config.yaml
encoder_arch: "tdnn"
vocab_size: 8027
batch_size: 256
Rows from block 2 of the audio encoder of a small contrastive audio-text model, named by matrix and row number. Each number is 500 + 50 x the weight over its row's rms, rounded and kept within 0 to 999. All counts start at 0. Numbers have three digits each. After the name is the row's rms in percent of the matrix's.
After each channel's rows are labels from the 100 clips, of 14848, where the channel reaches its highest value: "loudest" is the band of the loudest frequency at the time of the peak. Only what is clearly more common there than usual is listed. The data: read English sentences (LibriTTS-R).
# conv: width-3 conv, dilation 2 (encoder.blocks.2.conv.weight, 128x128x3, each kernel summed), inputs 0-63

conv.14 131:564475493448593503592556512516500471534541554521478388532473516449538515444463520487560483518443431464550515460549516330417579566527483527475489543402579548523497446650549510506522490492556539
loudest: 500 to 1000 Hz

conv.5 096:469488458438448482445486461515500427505448545447435459463450514466545522408493425490449431518409406404466447471403488407450522511490436514434487553377486474425481459514486507412448496473508536
loudest: 4000 to 8000 Hz

conv.4 116:487497510449600519540410484507441514527583543544574494507495429534455531521429527540533533517446550516540573403635480471515443531501544420542526505532542561614515506490435498575563438434558516
loudest: 500 to 1000 Hz

conv.1 095:429509511504493422491536479533492481477492438415531530467456534515515562490500419532479476515472384426406463471435495493520467534448423475468497503416572440465546473510467483447407474497471528
loudest: 4000 to 8000 Hz

conv.33 100:565532490438494542519425600494441485491515353509485406584531544516491589514490541577496498473542353499544520504504481508466533539589508486543506552419519483556430495502502562522514468536520539
loudest: 500 to 1000 Hz

conv.13 122:512491425424519509503469405491484473520502508485436467500412497450560469446464516506422437503409402414506503514477420358456543508513475522418470613417518433493472498504546535467479481487526587
loudest: 2000 to 4000 Hz; 4000 to 8000 Hz

conv.87 100:496405477391541502456451526529450487519586439521565469435457500523514647509408410538517487584442471496570555435585451413520485508530513444608527493476522527640491507501506517523547429455569518
loudest: 500 to 1000 Hz

conv.107 075:588429494568527447456384566481420486497488471421486509492453501490420580476476429468469440516492417460457485492498555440532524534462455439567452467468562522474439451511523484527421464503514580
loudest: 500 to 1000 Hz

conv.16 078:552500491603495562597521450454520510478526483532490489472485488430417391543407523524457521424551458490516507434512486537466520496492535442474475484511512486497487419395409530447527494490518504
loudest: 500 to 1000 Hz

conv.88 123:552473556506559561591521476529530480566521531544457478459543571542597519435542441489544510544477479497560540537519575494490565563515516546489568556376534589495585506593560476487550503527579574
loudest: 4000 to 8000 Hz

conv.44 082:574440459514517587641566487506480493435616533598532529387439471518465553485473421526461452527535445503571586470536483440525537530546490526499615494470536467524542483551567383490597517459585582
loudest: 500 to 1000 Hz

conv.79 086:485521476404544490377422493542487509488559437511567458507487446556551628500470541528471506555441513496519548424593460446539464511543518433600559515468554491601551525474526453516557458409539545
loudest: 500 to 1000 Hz

conv.118 113:416527531468545488531436502525445542511549560548556530515515384531434486519496536485540531528496570551502580443593496509546406527519523460550548489527544535531513505450416503556542464465583522
loudest: 500 to 1000 Hz