{"model": "contrastive audio-text model", "spec_augment": false, "win_length": 400, "vocab_size": 8027, "loss": "softmax", "embed_dim": 256, "encoder_widths": [128], "text_encoder_mlp_ratio": 3, "text_encoder_fused_qkv": false, "text_encoder_parallel_block": false, "text_encoder_inner_norm": false, "warmup_steps": 180}
Rows from block 2 of the audio encoder, named by matrix and row number. Each number is 128 + 24 x the weight over its row's rms, rounded and kept within 0 to 255. All counts start at 0. Numbers have three digits each. After the name is the row's rms in percent of the matrix's.
# conv: width-3 conv, dilation 2 (encoder.blocks.2.conv.weight, 128x128x3), inputs 0-31, a 3 kernel for each
conv.0 101:124145163143132124116110108135117118149113109116139123108095126063117133138144129133134096062120150153124119126114120146128089154111120151099060158103083145100153158155111148148117140135139163127129121133163171169142127105089141141148131145121138150126129083124101086142132137151136124125
conv.1 117:111107117143131116137130125093137156149128103152116063157151069132127149112133125139147120114123142160124087159120089147146086104128110127122077148134123092143170162123076132110112121155132123140131128136131145146135126124127123145116148115065143148114142114114122118127126152116099121145
conv.2 088:138129126120098114151109107127118132142210172149136129174165168107121128135165147103131125107139148134109125128163131156171146163148117148155131169141132117103113149107125129105152121084114106106134136129109128088087146147140116084080146113117137153146149176181165132134118113131111076126
conv.3 089:117111200141125146157114112151125114126105113111152140161085093130131148132122183129141130117143126159115108151050128122118118139131125146127114129109080123111132160160140160134138135115148140131118184101089137157125125096112172117105128140170109083121120071100094085112121124106132154135
conv.4 086:133113123129123129152120123080106139169185144174114117174123133104109069112133120144132117122081113123139138144132139157161160140152141135154146178139152125143109126130136093138147107088109129150143100126107146135138159121128086099119137134144148136145130156136150125146141125137067106150
conv.5 094:129129100124136114107122118154097079097103139077156135110116110086135151092156103103164130116130137125094102129142118095108136148126149103091144109079140148076125111130111147118076142124131143118093156132135155132116078090136143138097090118111080137159134115091096103126128118154138090078
conv.6 107:177124133161132095172119109078132164149143127145097103157169143134101136135120102125090061149141072145141107170108124133114131144138153121129127150129116119116126159123122118125124125094117122120113137094082135056076158139105137072142186131117135105114146133146163125128150069064082120146
conv.7 100:152099125137105135102154125144178121115133125125177113117198139145127134141089121179097134150162105112094163148147116081108161116098138088122166112162140164122151140099142128084160144141156140083157126125091119095124115160145141086137135099134139153136136135143158141147139103110167142128
conv.8 103:136150151115105083125108145115148132107069138077084165109080134116141138108122115119115130110117160136117101128141089111134161166134101112094121123139157179165060120089092115120091120107101139142112149157104122148166078069143144153087094077078096088164141115087129113169143097166101135130
conv.9 098:123134111117118082118114143132115113097087149058114161124102145116156134145153101101146136118145140109097096129118082094118140140129108089107132106110167155127089109096083139121074141110087144134108145158124160145144093098150145153049076087049115133162148097124128110138139110151131103114
conv.10 107:099127152100097117137121083116132147112152164135073128146121165124120111112141149103165172074116140122127099122126133141157132150148107119140114141156127131151102107093088090084114123129127105115116121142100153150135113141127102087097120106125105135133107142140118134117127133146099111127
conv.11 090:113163139155139128107096128140107078149102119107140130134118117072139135121124090140118089090152151144113128128136127144092122127096148162076108129099128139082140159145113167135094160137110166105101125135172142143141134111123138140122138140141139146132152123109119116141120114158138121064
conv.12 090:097114126142132138173134106119135120120093112110145127122133110111122137142127129129137104091141148142114126109119134119088108138130091124083066149094085117127134173149128146145117105139114138130113106142146143169125140072092116138128136123117141124121116094140126105121111117139121152126
conv.13 096:126149122111129135096097110150092061136131138095157142130133125083116152080111091098146131126115125119128108131139136124128134135121136130111127107097111146086116119135131109110071118128135144085101147140162129106115098108120110125110112153138093146151116110075101091124110117161128077081
conv.14 105:156152142132123104161131085104098128141185155147115125209161111146143154130141126092152157122113149143108103161141117150150128165149126152141113117119125108079080168145105105117134137124139106117107145136142139129132101111113127115104157144103106133131157160129126126114129133141101100122
conv.15 104:113143123116115100102107152148135113090108149066125157085116160086128129126146095112145104125112152113111113128128112092136138144139116077102119129116146154145088106092109127115056132116112140133098153148143124127120098095159136142081077090090089154144112094138119109153098115135123119121
conv.16 094:128140151125112147150124103145176134122122137168139120223153076136135128087099164080105167130133136106124161129099141121127155164141067129136142099142137146140091085127153097121156107128141098094143078106143112094102123142149097070152139126136089136175097130126145146108131083118127149144
conv.17 098:153165139144154150110088109117125155126154159153109126149086092143133131107140141169199166144125101105126156137115165144135136070078118098140135119132140093117134136136154132148157146119138130143160162182147079123156115143102167167135140141155146152132116125141150098118126151146126147175
conv.18 110:138107145125110122151129136110134124135144114115103133111124102150133143137142138139132102114133122128130115155095133140122096163125090128128085161105155142130118135122101106135113128112098114132087157068038128134102130128171133078113121116100138130130131129107134140156143130107099139123
conv.19 084:128140109135136144081098106155087068110103150066157166146124129091122137111137089118151137113132120123125110138139105119117152125106123114101120116089118130074076135138127136103100138104095146108080128123145157118114095104115128130118115130125092142147142124084129103121121118160138095077
conv.20 115:191122069154138144130120110059131141111137140130137101135151122119112135097133148139122117142112092113139151144132129123142141108084115094131150104124136112115131162118145096128156118130153088119164165153112096157180097136119132129159175126155147131122107132145125119110157161125078094152
conv.21 085:141125103134150135089177130119106134107101124099121127092146132137123109120135122122089135120144082117130136139120102093096125133120143085111130066137138143114117132135144121128133123113133113088118150137077151112122065118145142131121146139140105070130078077131085139144170139117134102132
conv.22 100:076114108114107088161137140084133113115078142123061146114063126141167141124135123116131151095135102148128096095141109113110143110124121135087133137145143118162109133073086121123098115135080102154119119143114112133153148108108082148097133074069151102153143151103166139159139109153098133136
conv.23 092:140122119139122110183116084070152161164156129169093131204142107153118138112110114114100093165110143165150121139125128122123133146145089143142118125107120115161115152111117113150137097127143117156127118143137055050083152082130126158154161117117101110138146145133135125096102081053085140159
conv.24 090:124130142119069092137111126151122099084083152135141137115069120114120128116143145115105115143095148139097094131109110117126139148176141106096132120107125156133096099064099118110102124095111126118108164091102111113119097071143143097076089050090094093145128091087093112138128126135131117115
conv.25 107:091134144146144099069154119101138133112109144134117109101163154169086104139121093096110140124187110131137099106130139121127124109105161109144126132168114107110155123135104136120099118138119119107137106152143145103102122192130124106106125142097112134141101136163094179112137112149081137105
conv.26 110:188153071151140141092140150124125118120155132100180120078195118095095128176100125134126134141122119100117141117178113111124146104109097092134129106103130092107101177136145152106153125160149119095134133151111127117168083120117129129107176131150146135127089155151124138156116139102135115158
conv.27 098:123134135098093123122119078087100127120135154109104115077120108124136123120109145128125165098153141110132123141155138125123101127136101106125124130108114096140146130111087100125128104130118108127161111127068133185127133134114098088124129108127100105131105146166095134115114162136096104131
conv.28 094:154069150113173145083144127145140119124124112136144151131148109149091103089152190133093108147147119087172135177111165112118096142113143070141128095141110133118130105167158105155161147134179117134135152131112105066117070151103123132132134180175140117090137140142129147120121108133122145159
conv.29 106:121108118131145149112127117159143107127129112142113108145155093133123147088059092118108104130139154135132144137166123118136112128121121128132113111126124126120164124132140129116095157177070119121134100183159112121085113134125105160106141151127128132090146177109138154104115114112161135086
conv.30 093:130115104095082154137107134118117125131192106130138088133140106114117066113102125154122102151110105105097146093166125137139104124159133147145126154143130084126130093096163100087159115100097120117136100123115130116130153158129082056099111095143128172121111173124154102133110135100106095145
conv.31 089:112107104121114147163117105125156155127144157138131151166143136121107113119126159111140162143122130119102160127129145113125165146133098114130137153163133151133131111113156107115171111110144115105177063125129122108091144149125066067156125104147127155156119134184172153129123089126126130139
conv.32 109:120132104113078101118102124154143138092107160079144166087090142078132138113136133097140127123119152130098105131101117103133136135128118096110130138108140174132097099062108119138114111138157141144119155112157113120144105094155135131137056053104077128159127109108106109145084094139140147140
conv.33 109:114160161137128143095122159132108096137155088105177134088159151058114153175144142155133091078106154114123135107140130150131114093087090128133129157122094114097100155155139139133136127126166170130097135110132137153163131125139140115122141137139186155104113135133112090180134132097125150141
conv.34 092:082138165113111142104095134124138077159121122096103113106131123071127140117136123126147124050126131121105152098121138139112095124100106161105129143110109122083148116150142111119102085125110140108090114091170129160143140120146129083138108149149130158132103139125109132119128126177097140057
conv.35 123:093123144096116153094135151126142128132110108073115117076072131107156141126123102125128113103117159117115145091141129112120130107134129137094120109119154171149108104113152094133122107147115129127098062116157100112094108103144075150169109122160079124111104096106130126162102095138135138118
conv.36 100:153136101113105083142109141121129139113098128162151134167123109121164154137154084122158139116115143102122117151125061113131150155096121107096141083114151141126116124092085122118087124111100118130127151099107131153159073069134120122078105087055103114121122083071098082094155130140123139120
conv.37 094:125099140092133127122150102111141144102123146161092102124077087150143116114112154114139170136148151086128132084074131110136135110148104119129143110157133073131135079121093100134123104098116094145150096153130098173166119164135085126137075113120110148142073120141095163120154148165110125130
conv.38 093:107123141115116128161116120096111139131184127135115103151122120103085089113136130143156125125085119099130134128160137139169123120146130117150119167146124085140136125113130092099137119084103099142146106140102137144150125140099089089124138115131131158114098167134161134137123137125094083143
conv.39 095:080101102122124149128111112134152125146111157123118130156122122164156152128093146060083114139105113125137162095099151124132164186144089150126158125139134139145052102130166122138156081097142127127132090114141115101110130111143122134155143125162089098142135117137133124109136068113125141138
conv.40 104:105113157115098100135149120111175127090098094089074124081133143143088128104077150104132146109127146141110092110124183096109111118164101129123111116131115099182141121104080115140081097134145098140121130110124108154146118122105111131127101101142081108107108128167113167116131159131104173142
conv.41 107:125123141105134139145115103144177144159166140132107142115118128160155125132131114123119107133138156128140146149143135137135168151174092164157139137134146197206065082110153136142140148121144163165109133144108136126131139154168165159107092105155143134151147177130144120125169103114132161157
conv.42 078:126115127147145089147136139105154181135137148173114128199108124180126091098146110129144157098116109153154086141118165142168162139143154128157111156180150152165131118134101148142105145127133159160127137156145161160140125150132161163109127135122127132154149123114132119127172154148113148167
conv.43 081:131131129167114083114148128150101117116115133086136131139106128105134142142132125128120136101161118142094083150100043106123132140134150105128135097125122137093147143091080174114104156083094142114104161147072162127129115123133189126088149080063137140147175110117141151154128131116143095142
conv.44 102:145156133113122108101142113113134147115102179158133152190161128165146118144128103088125175125130115124123132144112084120153190154153099107166177098147161156148100100093114116104123107142116117137143100128132138153130099126149132132101107116107123099180133096128108125119138118146136147125
conv.45 098:064105116153144142142103127113137119134108136099090144129085134154119119146131129095098131123102086140132139104101168133121138152143118151117143154165136146132090123135152124147137077073102141131134109098125131120130152116134129122121139144146102096141136106118119116127148105151109144131
conv.46 101:114085130113114107121158136101138111131119109119130092046116077152106100123153145146129098111087126138130122106134116147130116102157131117126117141114139081153133153115110118120102087137091100149110121135109139196191141122127079144113138110077147136105102124064116116128111192156085128120
conv.47 117:109156127109139125159126135100129138152135082134150143151132106057125124109136137119128129065100117106147123138115108148137100149110106138135081165107081129123137127156122111152137051117150112144127129110104116140134134113103126131150122149119119127137122103109129096134098123134092141166
conv.48 107:106107135143117137176127094155144136119099136099156169120113129074122133116125155091120142077143153159104126129092113097137154145140108132103127147119108171156129150120120150113133106084123163133137126121110131141127141085130143149148134121155108116158154098150152116116128114138136138139
conv.49 110:079147148160132114113126162093129112132106109100143135102099137129131130185142076128135106127127120146126112065132136127130125100104194131129126143121120117042142147154110160147107069145101159115099107100162147188168148136122138114091130161112133111108121135108126121139121143171093156110
conv.50 093:162116139092151135109152116145081120143140089150121110103141109105117113094121120156099072147125155072158132188119088136149122114131126095158135133134135109160159091139128106109133150077120088138128123120072145119153105165111118121141135160135140135094116144109143128143144103124160088150
conv.51 109:152117091146155134083132157072128136139113150093097118116128125137114108134168124120120100143163070121136137141137155123109110110086171106122130094154155101100113119136146106147142116148125125124138156151104100121109090159139146141130139147130161111128098117141123127128140129118095146127
conv.52 104:085131134149146105108114136107140163145105137095075120108037159147109080166144074129110120119134085146136107104129161139123141115108172137115133126165115158127138123149113130136126103063136154141147128134146144140154149136100128124126123136114140099113154099162128108136163131156105132144
conv.53 117:158097078133148120117130118115114146125123121154136096171158098097087141104145130131137130149159091119162136178116105104143107152057138092144118118144112124110170139134135105122137136121130080111170146139132075059092112152117120102160176148128127118108139143129151126126103030115106085133
conv.54 094:158087132161147110053212091175115118115128132107135091097168119126081101125125147140090136130160107106117114177114127110097106100160140091121122080141112114140143145127115161130121161109145141128128163116105126131125074163110169096116166130098123137143135136132091186098138152096177104115
conv.55 106:121125120122128125096098085079113154128138157145127129097100102109152137105162122109147147085138137124149122117120140104118132122096084128137136098105149098112130138111104102139128107144126104127157094124132094136122110119141128145157141142133108123122081142170097104087123121132096107138
conv.56 110:111140142127124125091080104085095144113124152099119123114122120073130147122175090113167146076124130119135129126141128111133135100122124131141149119108142070139167131130107100134087132134099092122142142128159093118124136111142126130118107140145109142127095117135076101101121124149081087127
conv.57 098:137145141141131147101095100146110084120142137127183149155143140118107126127092103116125132141121118143114130134119134138136151152117092130109129125107111143087050145126125132116107131132130156114101124108144153126126074099098122120131140128147094126161117108085085085098123091131143120093
conv.58 103:148101152098082115140128114134184174128138106120068121119142093157125150114105167141111111119162160111077125147126103116106080158180114131123103145124099127185123097046129136125145140156111120144111137133103111133089119143155166145104091038120141121102141161118119117085150156068111141162
conv.59 114:100110144088086106125127143142131140107086157089102160080074163117148128114152141086127133112116149118098111122103126115143125120125127108130148135141130160119123044057099120135125122116115128138133158135116117146122122107153148149094014039093097124150149101149138146164111102134119124139
conv.60 092:109163126070087088101132144130156112113125142106131162118156153098132130138139113127123114115118124088104122107137106144141163091099086125116146140142164146120088041073122099094082089144087119132120145144098130124154122123154119155071041070094128142158117097141135129154140101120132144139
conv.61 103:110130150090103101145143136075137159123146139106078129090137179153104120106153166121135101150099140103130093123146164153126101114186132128127122160132125080161109097098072103147142138151137098154128138122117141157132167139132113125120079069061129142115090168165141162123140175119077128146
conv.62 096:165132095142145144133131126159114119121120124107110138140144116111135168110139155114126118130161098096128137177117044084108124152103145099118140084122122163114114142122147131130157164101090135114138155161059156150130076130130156143128156120136105103114156113105136114107163151128159106123
conv.63 101:088081138143147121131115152145146108125113151074085125052038115136143145182163127121129131138125118138134119118111173081120131145113151109105125127155143162129101127151156159163139089105132148134122126124163136104139130152129140139126124123123113125133119114137121111125158103154127172122
conv.64 093:091082158085117102113172128118127088143149113123098097102169124155113150128135124142137118138114132103138087117130150143122100113159133139134129143133113101147110104141105070126093101134110114132083137090139111147145143135124094103118110126097134140124124154097110173094113147157097154099
conv.65 109:154159145129144175096112135088112108143155124104148093077150130097127138136133147151122086124107140098131159145149162131135108127084112112132151134121121151112109119126155094141158117142159113138141151133143091098123130142148134153180143152182183167118094136144123113133139107098107146170
conv.66 108:129147127144098105151104124087149160122082131160114126153095084121145128104097128135126158100131115161113117126106119133115117089117134139113130152089121105153172149106107103109110102120121113127142140103099106153112144073124134105132169128102142080133122084124153131131133131154098122164
conv.67 104:104080108146130117180136102087159149133095142138144139162147110105122139106118135099093133099121127167117116106132133129115149129139073154109110149107104116145102152124131113151135069138121111145131112139127067136111156082113098176142144129143119108160135130144157127135099123110076140168
conv.68 094:167148109159135120094163148133097144140090106122139131098147143137143115152147120167101130130157061119128132131134094096105137095105156104107128082137126133077143143137142142127157132135145141079138137130082134129156094138125132108143160131129133100116129069129113128142136148142141082145
conv.69 100:122105166093139122072151148128111106133151096110126114079163129118089126109146145149123093126091140096134122111141121121142124077149132128143125139136140069152120109139122123126101106127117107139076114113126097128155139162166104112113095133130142154122097162099091163115109160134127133122
conv.70 077:119142104115127099124105120155088126104101133076118131119078099117168158127154109121162126097153146112109084142122100106105136143141144102104122117114163141123123109129095152129077165098113152116106137149153159151133108094136178147073083104071118132154144090109144103128149144150132094114
conv.71 097:110120148105167115134134135127134134135113097132149163142151131125098128115119144125113117107101134127152101135086156105095098151129126096108090109111087116132168105174110124153116078105169102151137145090102098123122095103061130118160128177146121084111123105119110136130098106144119145147
conv.72 113:092106139148090138141109135118142125152099139111121120129021142132171130168111154133084117138119143139107145116104166132066137146143111158063135114109129132131087166116157129132173066088151143112141113055131125118138148086143139129164148109150117097125133076150133133142142114139118151130
conv.73 084:102099116151174139101147146133138148129101103074113114109091122146149111142158120091114073149133111145158151125101155110099110125097142124125139128128114133109141120184158139161141120137161135130142150139156102061084125133145133147143161168163107079096111104138128133140100079105114163132
conv.74 086:077109127156145095151122140083112176150137160163095136179113162145116081142147095118145126091104082164128100124121131137151130136154178138149123152165121119113150137143113140135105127060090121135144121127098140131110160134095134115089135152113127109127157108130135107124127145155083109147
conv.75 097:083151137111095112095099173134107089148119114119126140117140149054135156144138094142141101085125128116129095112113094146096113099099148145098127134101129107105144136115062124126112131112108124110094097117143140153154135128134095110138138086089156142111146131089132121149104146178137103100
conv.76 110:119108157097119132116140105132148107121131125136096117126115082150139146096108144090098149127124142092140136129128137092133136177159113115138136121154136114138101090135132090125113109115107076132122093143125070111135107154127088130161119145150103132119071140111092145102107125161104126103
conv.77 102:162095087158158131098140145110139131118112124098114111108152153153099117131168146109123112149165095118138135150114122109106114100069161089114138095144126124101123124145157126140149131134143125109131154159099136118098086152143155131136149150144120073087086131137117138128160100107109122125
conv.78 101:121167126113116097075132157097101130137123142129154160123179144076147125137147101092131137087123120124127117109162071117133142076118132118141140096099146102081119127127094132131115111152117107118131143122087108143157102088134129134082107128100110120137103078105064117144116132150111105150
conv.79 083:156102112131146126157089118069105126124159139130138107116081080119095102105138135149160112147112113111147134120113141135167133091097141111155128165142137081132133136112143100123149124096116119154160161144124140171185134143107127118112152110158137157114100137121152104133122157154063098171
conv.80 083:161155125122113099073168123174065154106122133121159122103151149103150125143095081127106132138143105104100106142110095102115145100139142115117122070114112123088160125097084165082141150052175146089125156089112173113134096119117173074150124103082119125139148087142085139143134152130160058119
conv.81 106:142131136144142110109111112146120080138140105130131105145136102089104156122126060134144111131125133136121093158142097152133077123106149148111070148121080128097132152143105127119093133138116142123099147143158151148150140132086122116123141126084140161115141145098120104128137147137129117073
conv.82 108:119147139129116105115118142142109067100151133051150150104132164075107143119147098085157121128118139145103109131130090094123124115113116100119131154110129119066116144124100144147098117108123136141128169131074120126117127105146155132079110120118081155134138117154105136165092136131113116074
conv.83 087:119131109139134115165087118092112164147149144147089142169097139131104066114119103132142141116067115152142103137093133151137159151151128164147117174142158120170112137132127114142134089058128122154117138106103134130135150111129127122128138128128133107130145107113143114126140125132086121182
conv.84 109:108138149108140134105118127118092126150147087146139137147139087069111111092126134140111096114111123115149132160156086134152118144119118103143103142124123078120141124135132113128136096096087082150134108131077094098131111124108112122153137139133132153119119148082141136132085116146113084147
conv.85 093:166094102092101113133140082132124150101124170147117106117102108155096035115107152140161145144110117098125127131092156143166162121145107113145138139170153123144122058084105104101122143116122126151153116146137172183187105153128114102123089098107117141166102122157132154126170161150125138138
conv.86 093:100073132164194133132129125098065114121116133128155136122107122128106124133155136089141134142143095160187133146104179112136133135063141132138145120143123068101170159202147145150122126110123133135146134131134085077064113134116156139126175220174083107121113112138107115149077083100099109115
conv.87 087:135125120091089111133099130053090135117177129131145110106114121113120103135154121150148114124097115113123136109156137133190146101089134111156137161150136091124139102100118109095138112139133113143150124148126157178191118157118122077097104092100135172114095166139144092135144171151062112154
conv.88 102:147164126128144084156152134119105166125154165161147138176155146155146104140131088122145147131130153117137110139154158118132156161132122123156150087111142127118116126138078139155134140163154134137156140182162149128127077119122150147130117134073101123149129132168106142146154139135113112136
conv.89 098:151108113123164142077094090120146129135135141132106119120079104148093073116131134159131122184108097121180143117061155140140139123111124127158124126171144151165116097143134120150161122057113141154151144147150167137151132161109125144165124118142137121118131119120117096107179098118121133147
conv.90 111:143101144108128152118142096121148123158121121107098117146110120174135085123126118095074103138138116117127146141114161135078150164153104147105152105151118161145040071123165101128158117093163139115131153110130161082114115129130131108137122116163098096142140126126130140115178086107119141151
conv.91 098:125104144159164092107148125116128150108117149113128118144154158136073048128169115085109080148159109143164097118063163138129106103098136127142109129157112127103136124165103144173111111083122157150111135135135166111114127175112155154112154162107090091112144128163124140100150118102102130138
conv.92 102:110124122129132122153114147119123147122082086141119133142086114111109132115111138140110097101104123149138106126066110139130124127131150145124109152126115123128144132136121110134140059065131111139139148100082137149156131100105116115142157165139121066094130078100133109142127120152106125160
conv.93 105:172102106141135132137128112074115190145121123182127084165135106139129067092086091158126133133132078141145135163135132131138130128106128105152117135133122106133179129127117108093154145063131108116185100150126148099104136128089112093170155134120145119126130113157152126141157099102091076163
conv.94 087:126113109143102151165105100139138120146137182135115141171121156140113112161127152114132163125120135144120145126103146135140195167153103145126175156168165180179092132111147144130147125096134150125145094129149124136110157105151130137152138113153127131149156114163152129102160096133159155119
conv.95 092:146139127136121100140117100081108152116229169144141136154161165109117121152178135123157138109115135123130106121157140146181136129134111136180141139136144128119089138126113107110158138115141103146119162142103121122151127150141115096083141123110122157148116176167147123136129144119086099157
conv.96 095:174164119110140115074175134143068161110129122144145117118144124112153141159113090153106130137131102105142134138117102108137142093115150103149127090141130108087174128113108136099152121098152123094157118109101120149161111148123120076152124138090149113135148074153088119141120156149144060145
conv.97 092:117111126106110119159108120102114134108193111149147117148133122087084097120165132140157107106091119097120128122158135128177144107108123103136126165155129104130123118103135096094150126105129114149151123133114119142174120149104097087111127104120125184121110166128157122131109136139082106158
conv.98 101:142133118107126118095190108138132168116102132133118116132154156168126079110072106134091149148157130112130131123092141142116147126127095115121116090156127134112161087132086107102131127114138132091159130151126154079096102159131122110153103127094115104161111094178100169149158101108130129141
conv.99 106:055118160133127101160123117094164110116114143123076144127097131141128151132109097109145159088154145136130102109144139113116144133141142121112133161161118126148107141141107137121060081143091125129096111123133108158156137134108129111053114137135125101135107148111125156122139094175087153099
conv.100 099:149071131110113150154159137180169123143125119148117117169141122147143137086113140111098093163165125116126161159123148126103116157139107136111133127119134159124128083118159117134162157146155129109152141117111127051072147133145166100152114119154103111122144148147123135132140064072146137152
conv.101 098:120117139070126124076182099133106139085102133121114107066137161137110094096084145124081166126128132097140110121141142109116129093166117109130128106146132098147149077144089119126116144136137120121124129156117127109114093144138131133133073133115101132154052113163079183129138153128137108127
conv.102 109:133139198121091132136116150153146133135128133097116131140088150107146153131107170135139076116154119144095123156074149128100104147108149150119108137116118149105140125089121131106146150113167139097134173051095139088151126123139175054133131100125114109119154101134107127135118064126127131132
conv.103 095:135118122081123129158144126073098144131191125163142090116127097113111083108142141143142113112081119089137144120172128126164127128143115098158125161142139083139125085124130100116157103133132097141136112141132146155189119150116075108115094110121143152130080153143157117125142167117078101165
conv.104 108:106148130147077160156124134133126131121142116128157117102124125140158136122117142180106120131150102128089156086159131115127142093136151125127150160134139144103154141091143123092182098116153146085170098079141137163165142155126125032145148081141130147132130116131170093148148144135133104142
conv.105 103:124150142109140161107115184134127131104121097083108136081079123123154168117143129122159100122120113119139137130155165099124110111097184099103119064104146159122129101133160105127137138142140129136129118140136102114099053094140120156170105145163109137113123110085135092154112160167155123128
conv.106 092:178070160119122132100173100136124114116148100121156113075178109120086085099140147156116068143104150076143158160126136119132125090152101077142143122143126138151100132127143127127149137137142127151113153112118133123181111166124143119131134122152152141124100144106132157119136154099127123146
conv.107 102:138134167132110098162095123138146142142143116141111099140104113075119118126143156107151114087129118147105123120100162137147092145132089148103083170119086124130136159118102126115114082131172127133118130081122117176140143103123130120119151115073117128119127093145139089118105143146114129135
conv.108 084:134129107117119111117089107139065100114143129119150148141117123114121164122154108123152142153100135118118091133134113102129129141134161108112118098087121126103144111117091114096065134121126127097103148109142148117112096076134129131112106119094097136154129114076085093108136131128139084082
conv.109 113:103134135125136112126116112121119152122148141150115134178140101124116107126119128105135134109141093138146107115108113124157127120118105133149109135160138111146137119130111114130110098120079108145124104128089035056112139175116121095123131122101113147147159143101138137108038098140094111137
conv.110 091:130158123097092089092124147116121132077110135074120181090133168109152107148125112127139130118124113100089109099118114088141135103121117101136139136142140144121125089074094126104122111098132124145130147140104124142164107125140140110092065060070096134166115102151139133162098120153138124143
conv.111 099:122102159125167119131143136118130135106082099103140172131127149129125118115151170133109115123164115139174106145050169102095101133100157110124117134138104121128170116166123114158128106112171111130134160109119095120145116133090136118147143192143111073115124083144119136141103116142102140155
conv.112 096:133099158068087109078157105163144125090125128110129114061117131157118096111091146133129162153115111093105108094112155101116127092159116089102114107150131078151122085104113143109090141118148112141124137129114056111126115153134129111117052087120129163147094118126102159089086157136169129124
conv.113 109:108124128126066128126118152119116105150101141083123144108071167100144113130155120142129123124140117137102153133100133130095128125097124165091140151116144139074135131086146125121134135134129155085136136089143144130130167131155125076119104068135135130135146072133122107137146121142131128092
conv.114 101:129114145078126125125140127152100113119170104113132130112147124125071096108130148152145086176086151058137141120154129120157126115145095109155126152153130108142123084147138128125139128105137118152134114125119114137171117169123110085131108126124124184114103144125140142122107146127171100140
conv.115 104:120098122146134128179114105061176114147113124166134132156134150107132151139139115118121089133125145161112128104131119139065129096131093184073140159089130112160119162136122127175127076149103133141127135104141076140112197065138107163136154132143146117137113145140146151139100115123095177122
conv.116 105:130134138134152112104127102138119062143140103139139120150154122095100143135148086138128101126121124128140102142143105149126077111111122145120093137115086113087096152179106125151094135131104134128077127132160134148149153137104110129130139153093154159117142154103121120132120132140133126073
conv.117 099:047107098139130127116120107101145149128091155101109143119114142149145123140121124069119147109108111137141130068068135114125157160132118128132155133151143153139101128143129119136126077090141129128140077103134134132128144129149133127138121132142100085142121103156114115128143104140086137147
conv.118 093:108103087152125135174119122076119157152144134156105111164106146143108068138118130141120149136080111159130138123122150148125161144157144146134153162137142118157139155114130129124146117033115128131156096096125120130120173103128108111160156121145129111129148111165161124131155130129109118153
conv.119 109:114128150110111083148149110122150118117116133145092136106127120153115135136083120108092155126149150129120074137136145101102126111147147120107095140143119125159123119130088108096082094114114107114106117113049085127132119135090098060067126158152118089124139150106119145123109116145106139116
conv.120 100:152102101117099139137120118137115135130134111149121068129128130100151132100101122153102086116131092119109140145153129136131118128142179127133143152112117121132154119107142103085168127077135119102158118115079134109139161124105106084150134119148159117070120130151140087131129101129138096152
conv.121 094:066139148157118162127133166128132124121120104108160172101086155132148122161110108107118119113124157141118156096117137089094119124145106122102114120111125138135131156156175165124128130151133145123124057092150109113103119114127109110144140140174085136134088096135107118152080118123142154141
conv.122 095:106104104113123155115113126125137123139131123136137132124087131121111094115109116152114116126098086135141155113132155156133162143143130153148151157138123157162121102121153096129151084038137142146153082111111156142152151106123100130161123118172140106116123127151128093137174117112120129165
conv.123 110:123121122081092119106099090104145152123097144110113132087105104097141130142134113107140145066156155107133130105108122108115120127084043139111131123156156111138081102083116115114127109146113105130135107137136116131148150148145121121145097093130116125133062141133095132102119081126095115141
conv.124 097:169194106157121127129136155103098104115114144156155131147173139105130136142129118120131129124116122133119139131168073133145141094136145108131154113105144119099095158121132145120123097133124115112122140125092124170167097085139129126105159126128123116131118080085092103100150164130135125110
conv.125 101:097149110118121131073130143172058090116125137061140175149181158099132137125136105099110126128123118117137127119127104110168164113168150103166157127128149101124126141112106171109125134121129114092123098118152128134104109151150097123130131129106097126141163115126132118134066131135196044106
conv.126 096:147116142095176178100129120149129112152115120110114122123112097162116109088166171088129141136146127099166158143129177115124120191098104109133141105155118185095095086182204096145147142160169109124146131151139122097095075137147123146151112176198098101104119112092124112122148100119135125131
conv.127 130:097134124128140132137153122051119137139114130110160128126141130011135119127125131093121133045141124138142113150116113120109130113111095139106134136110115084128137137150128116140123105092120107139134138116105061125129151105122110127147130142148139130134099097143117138122080102142061122149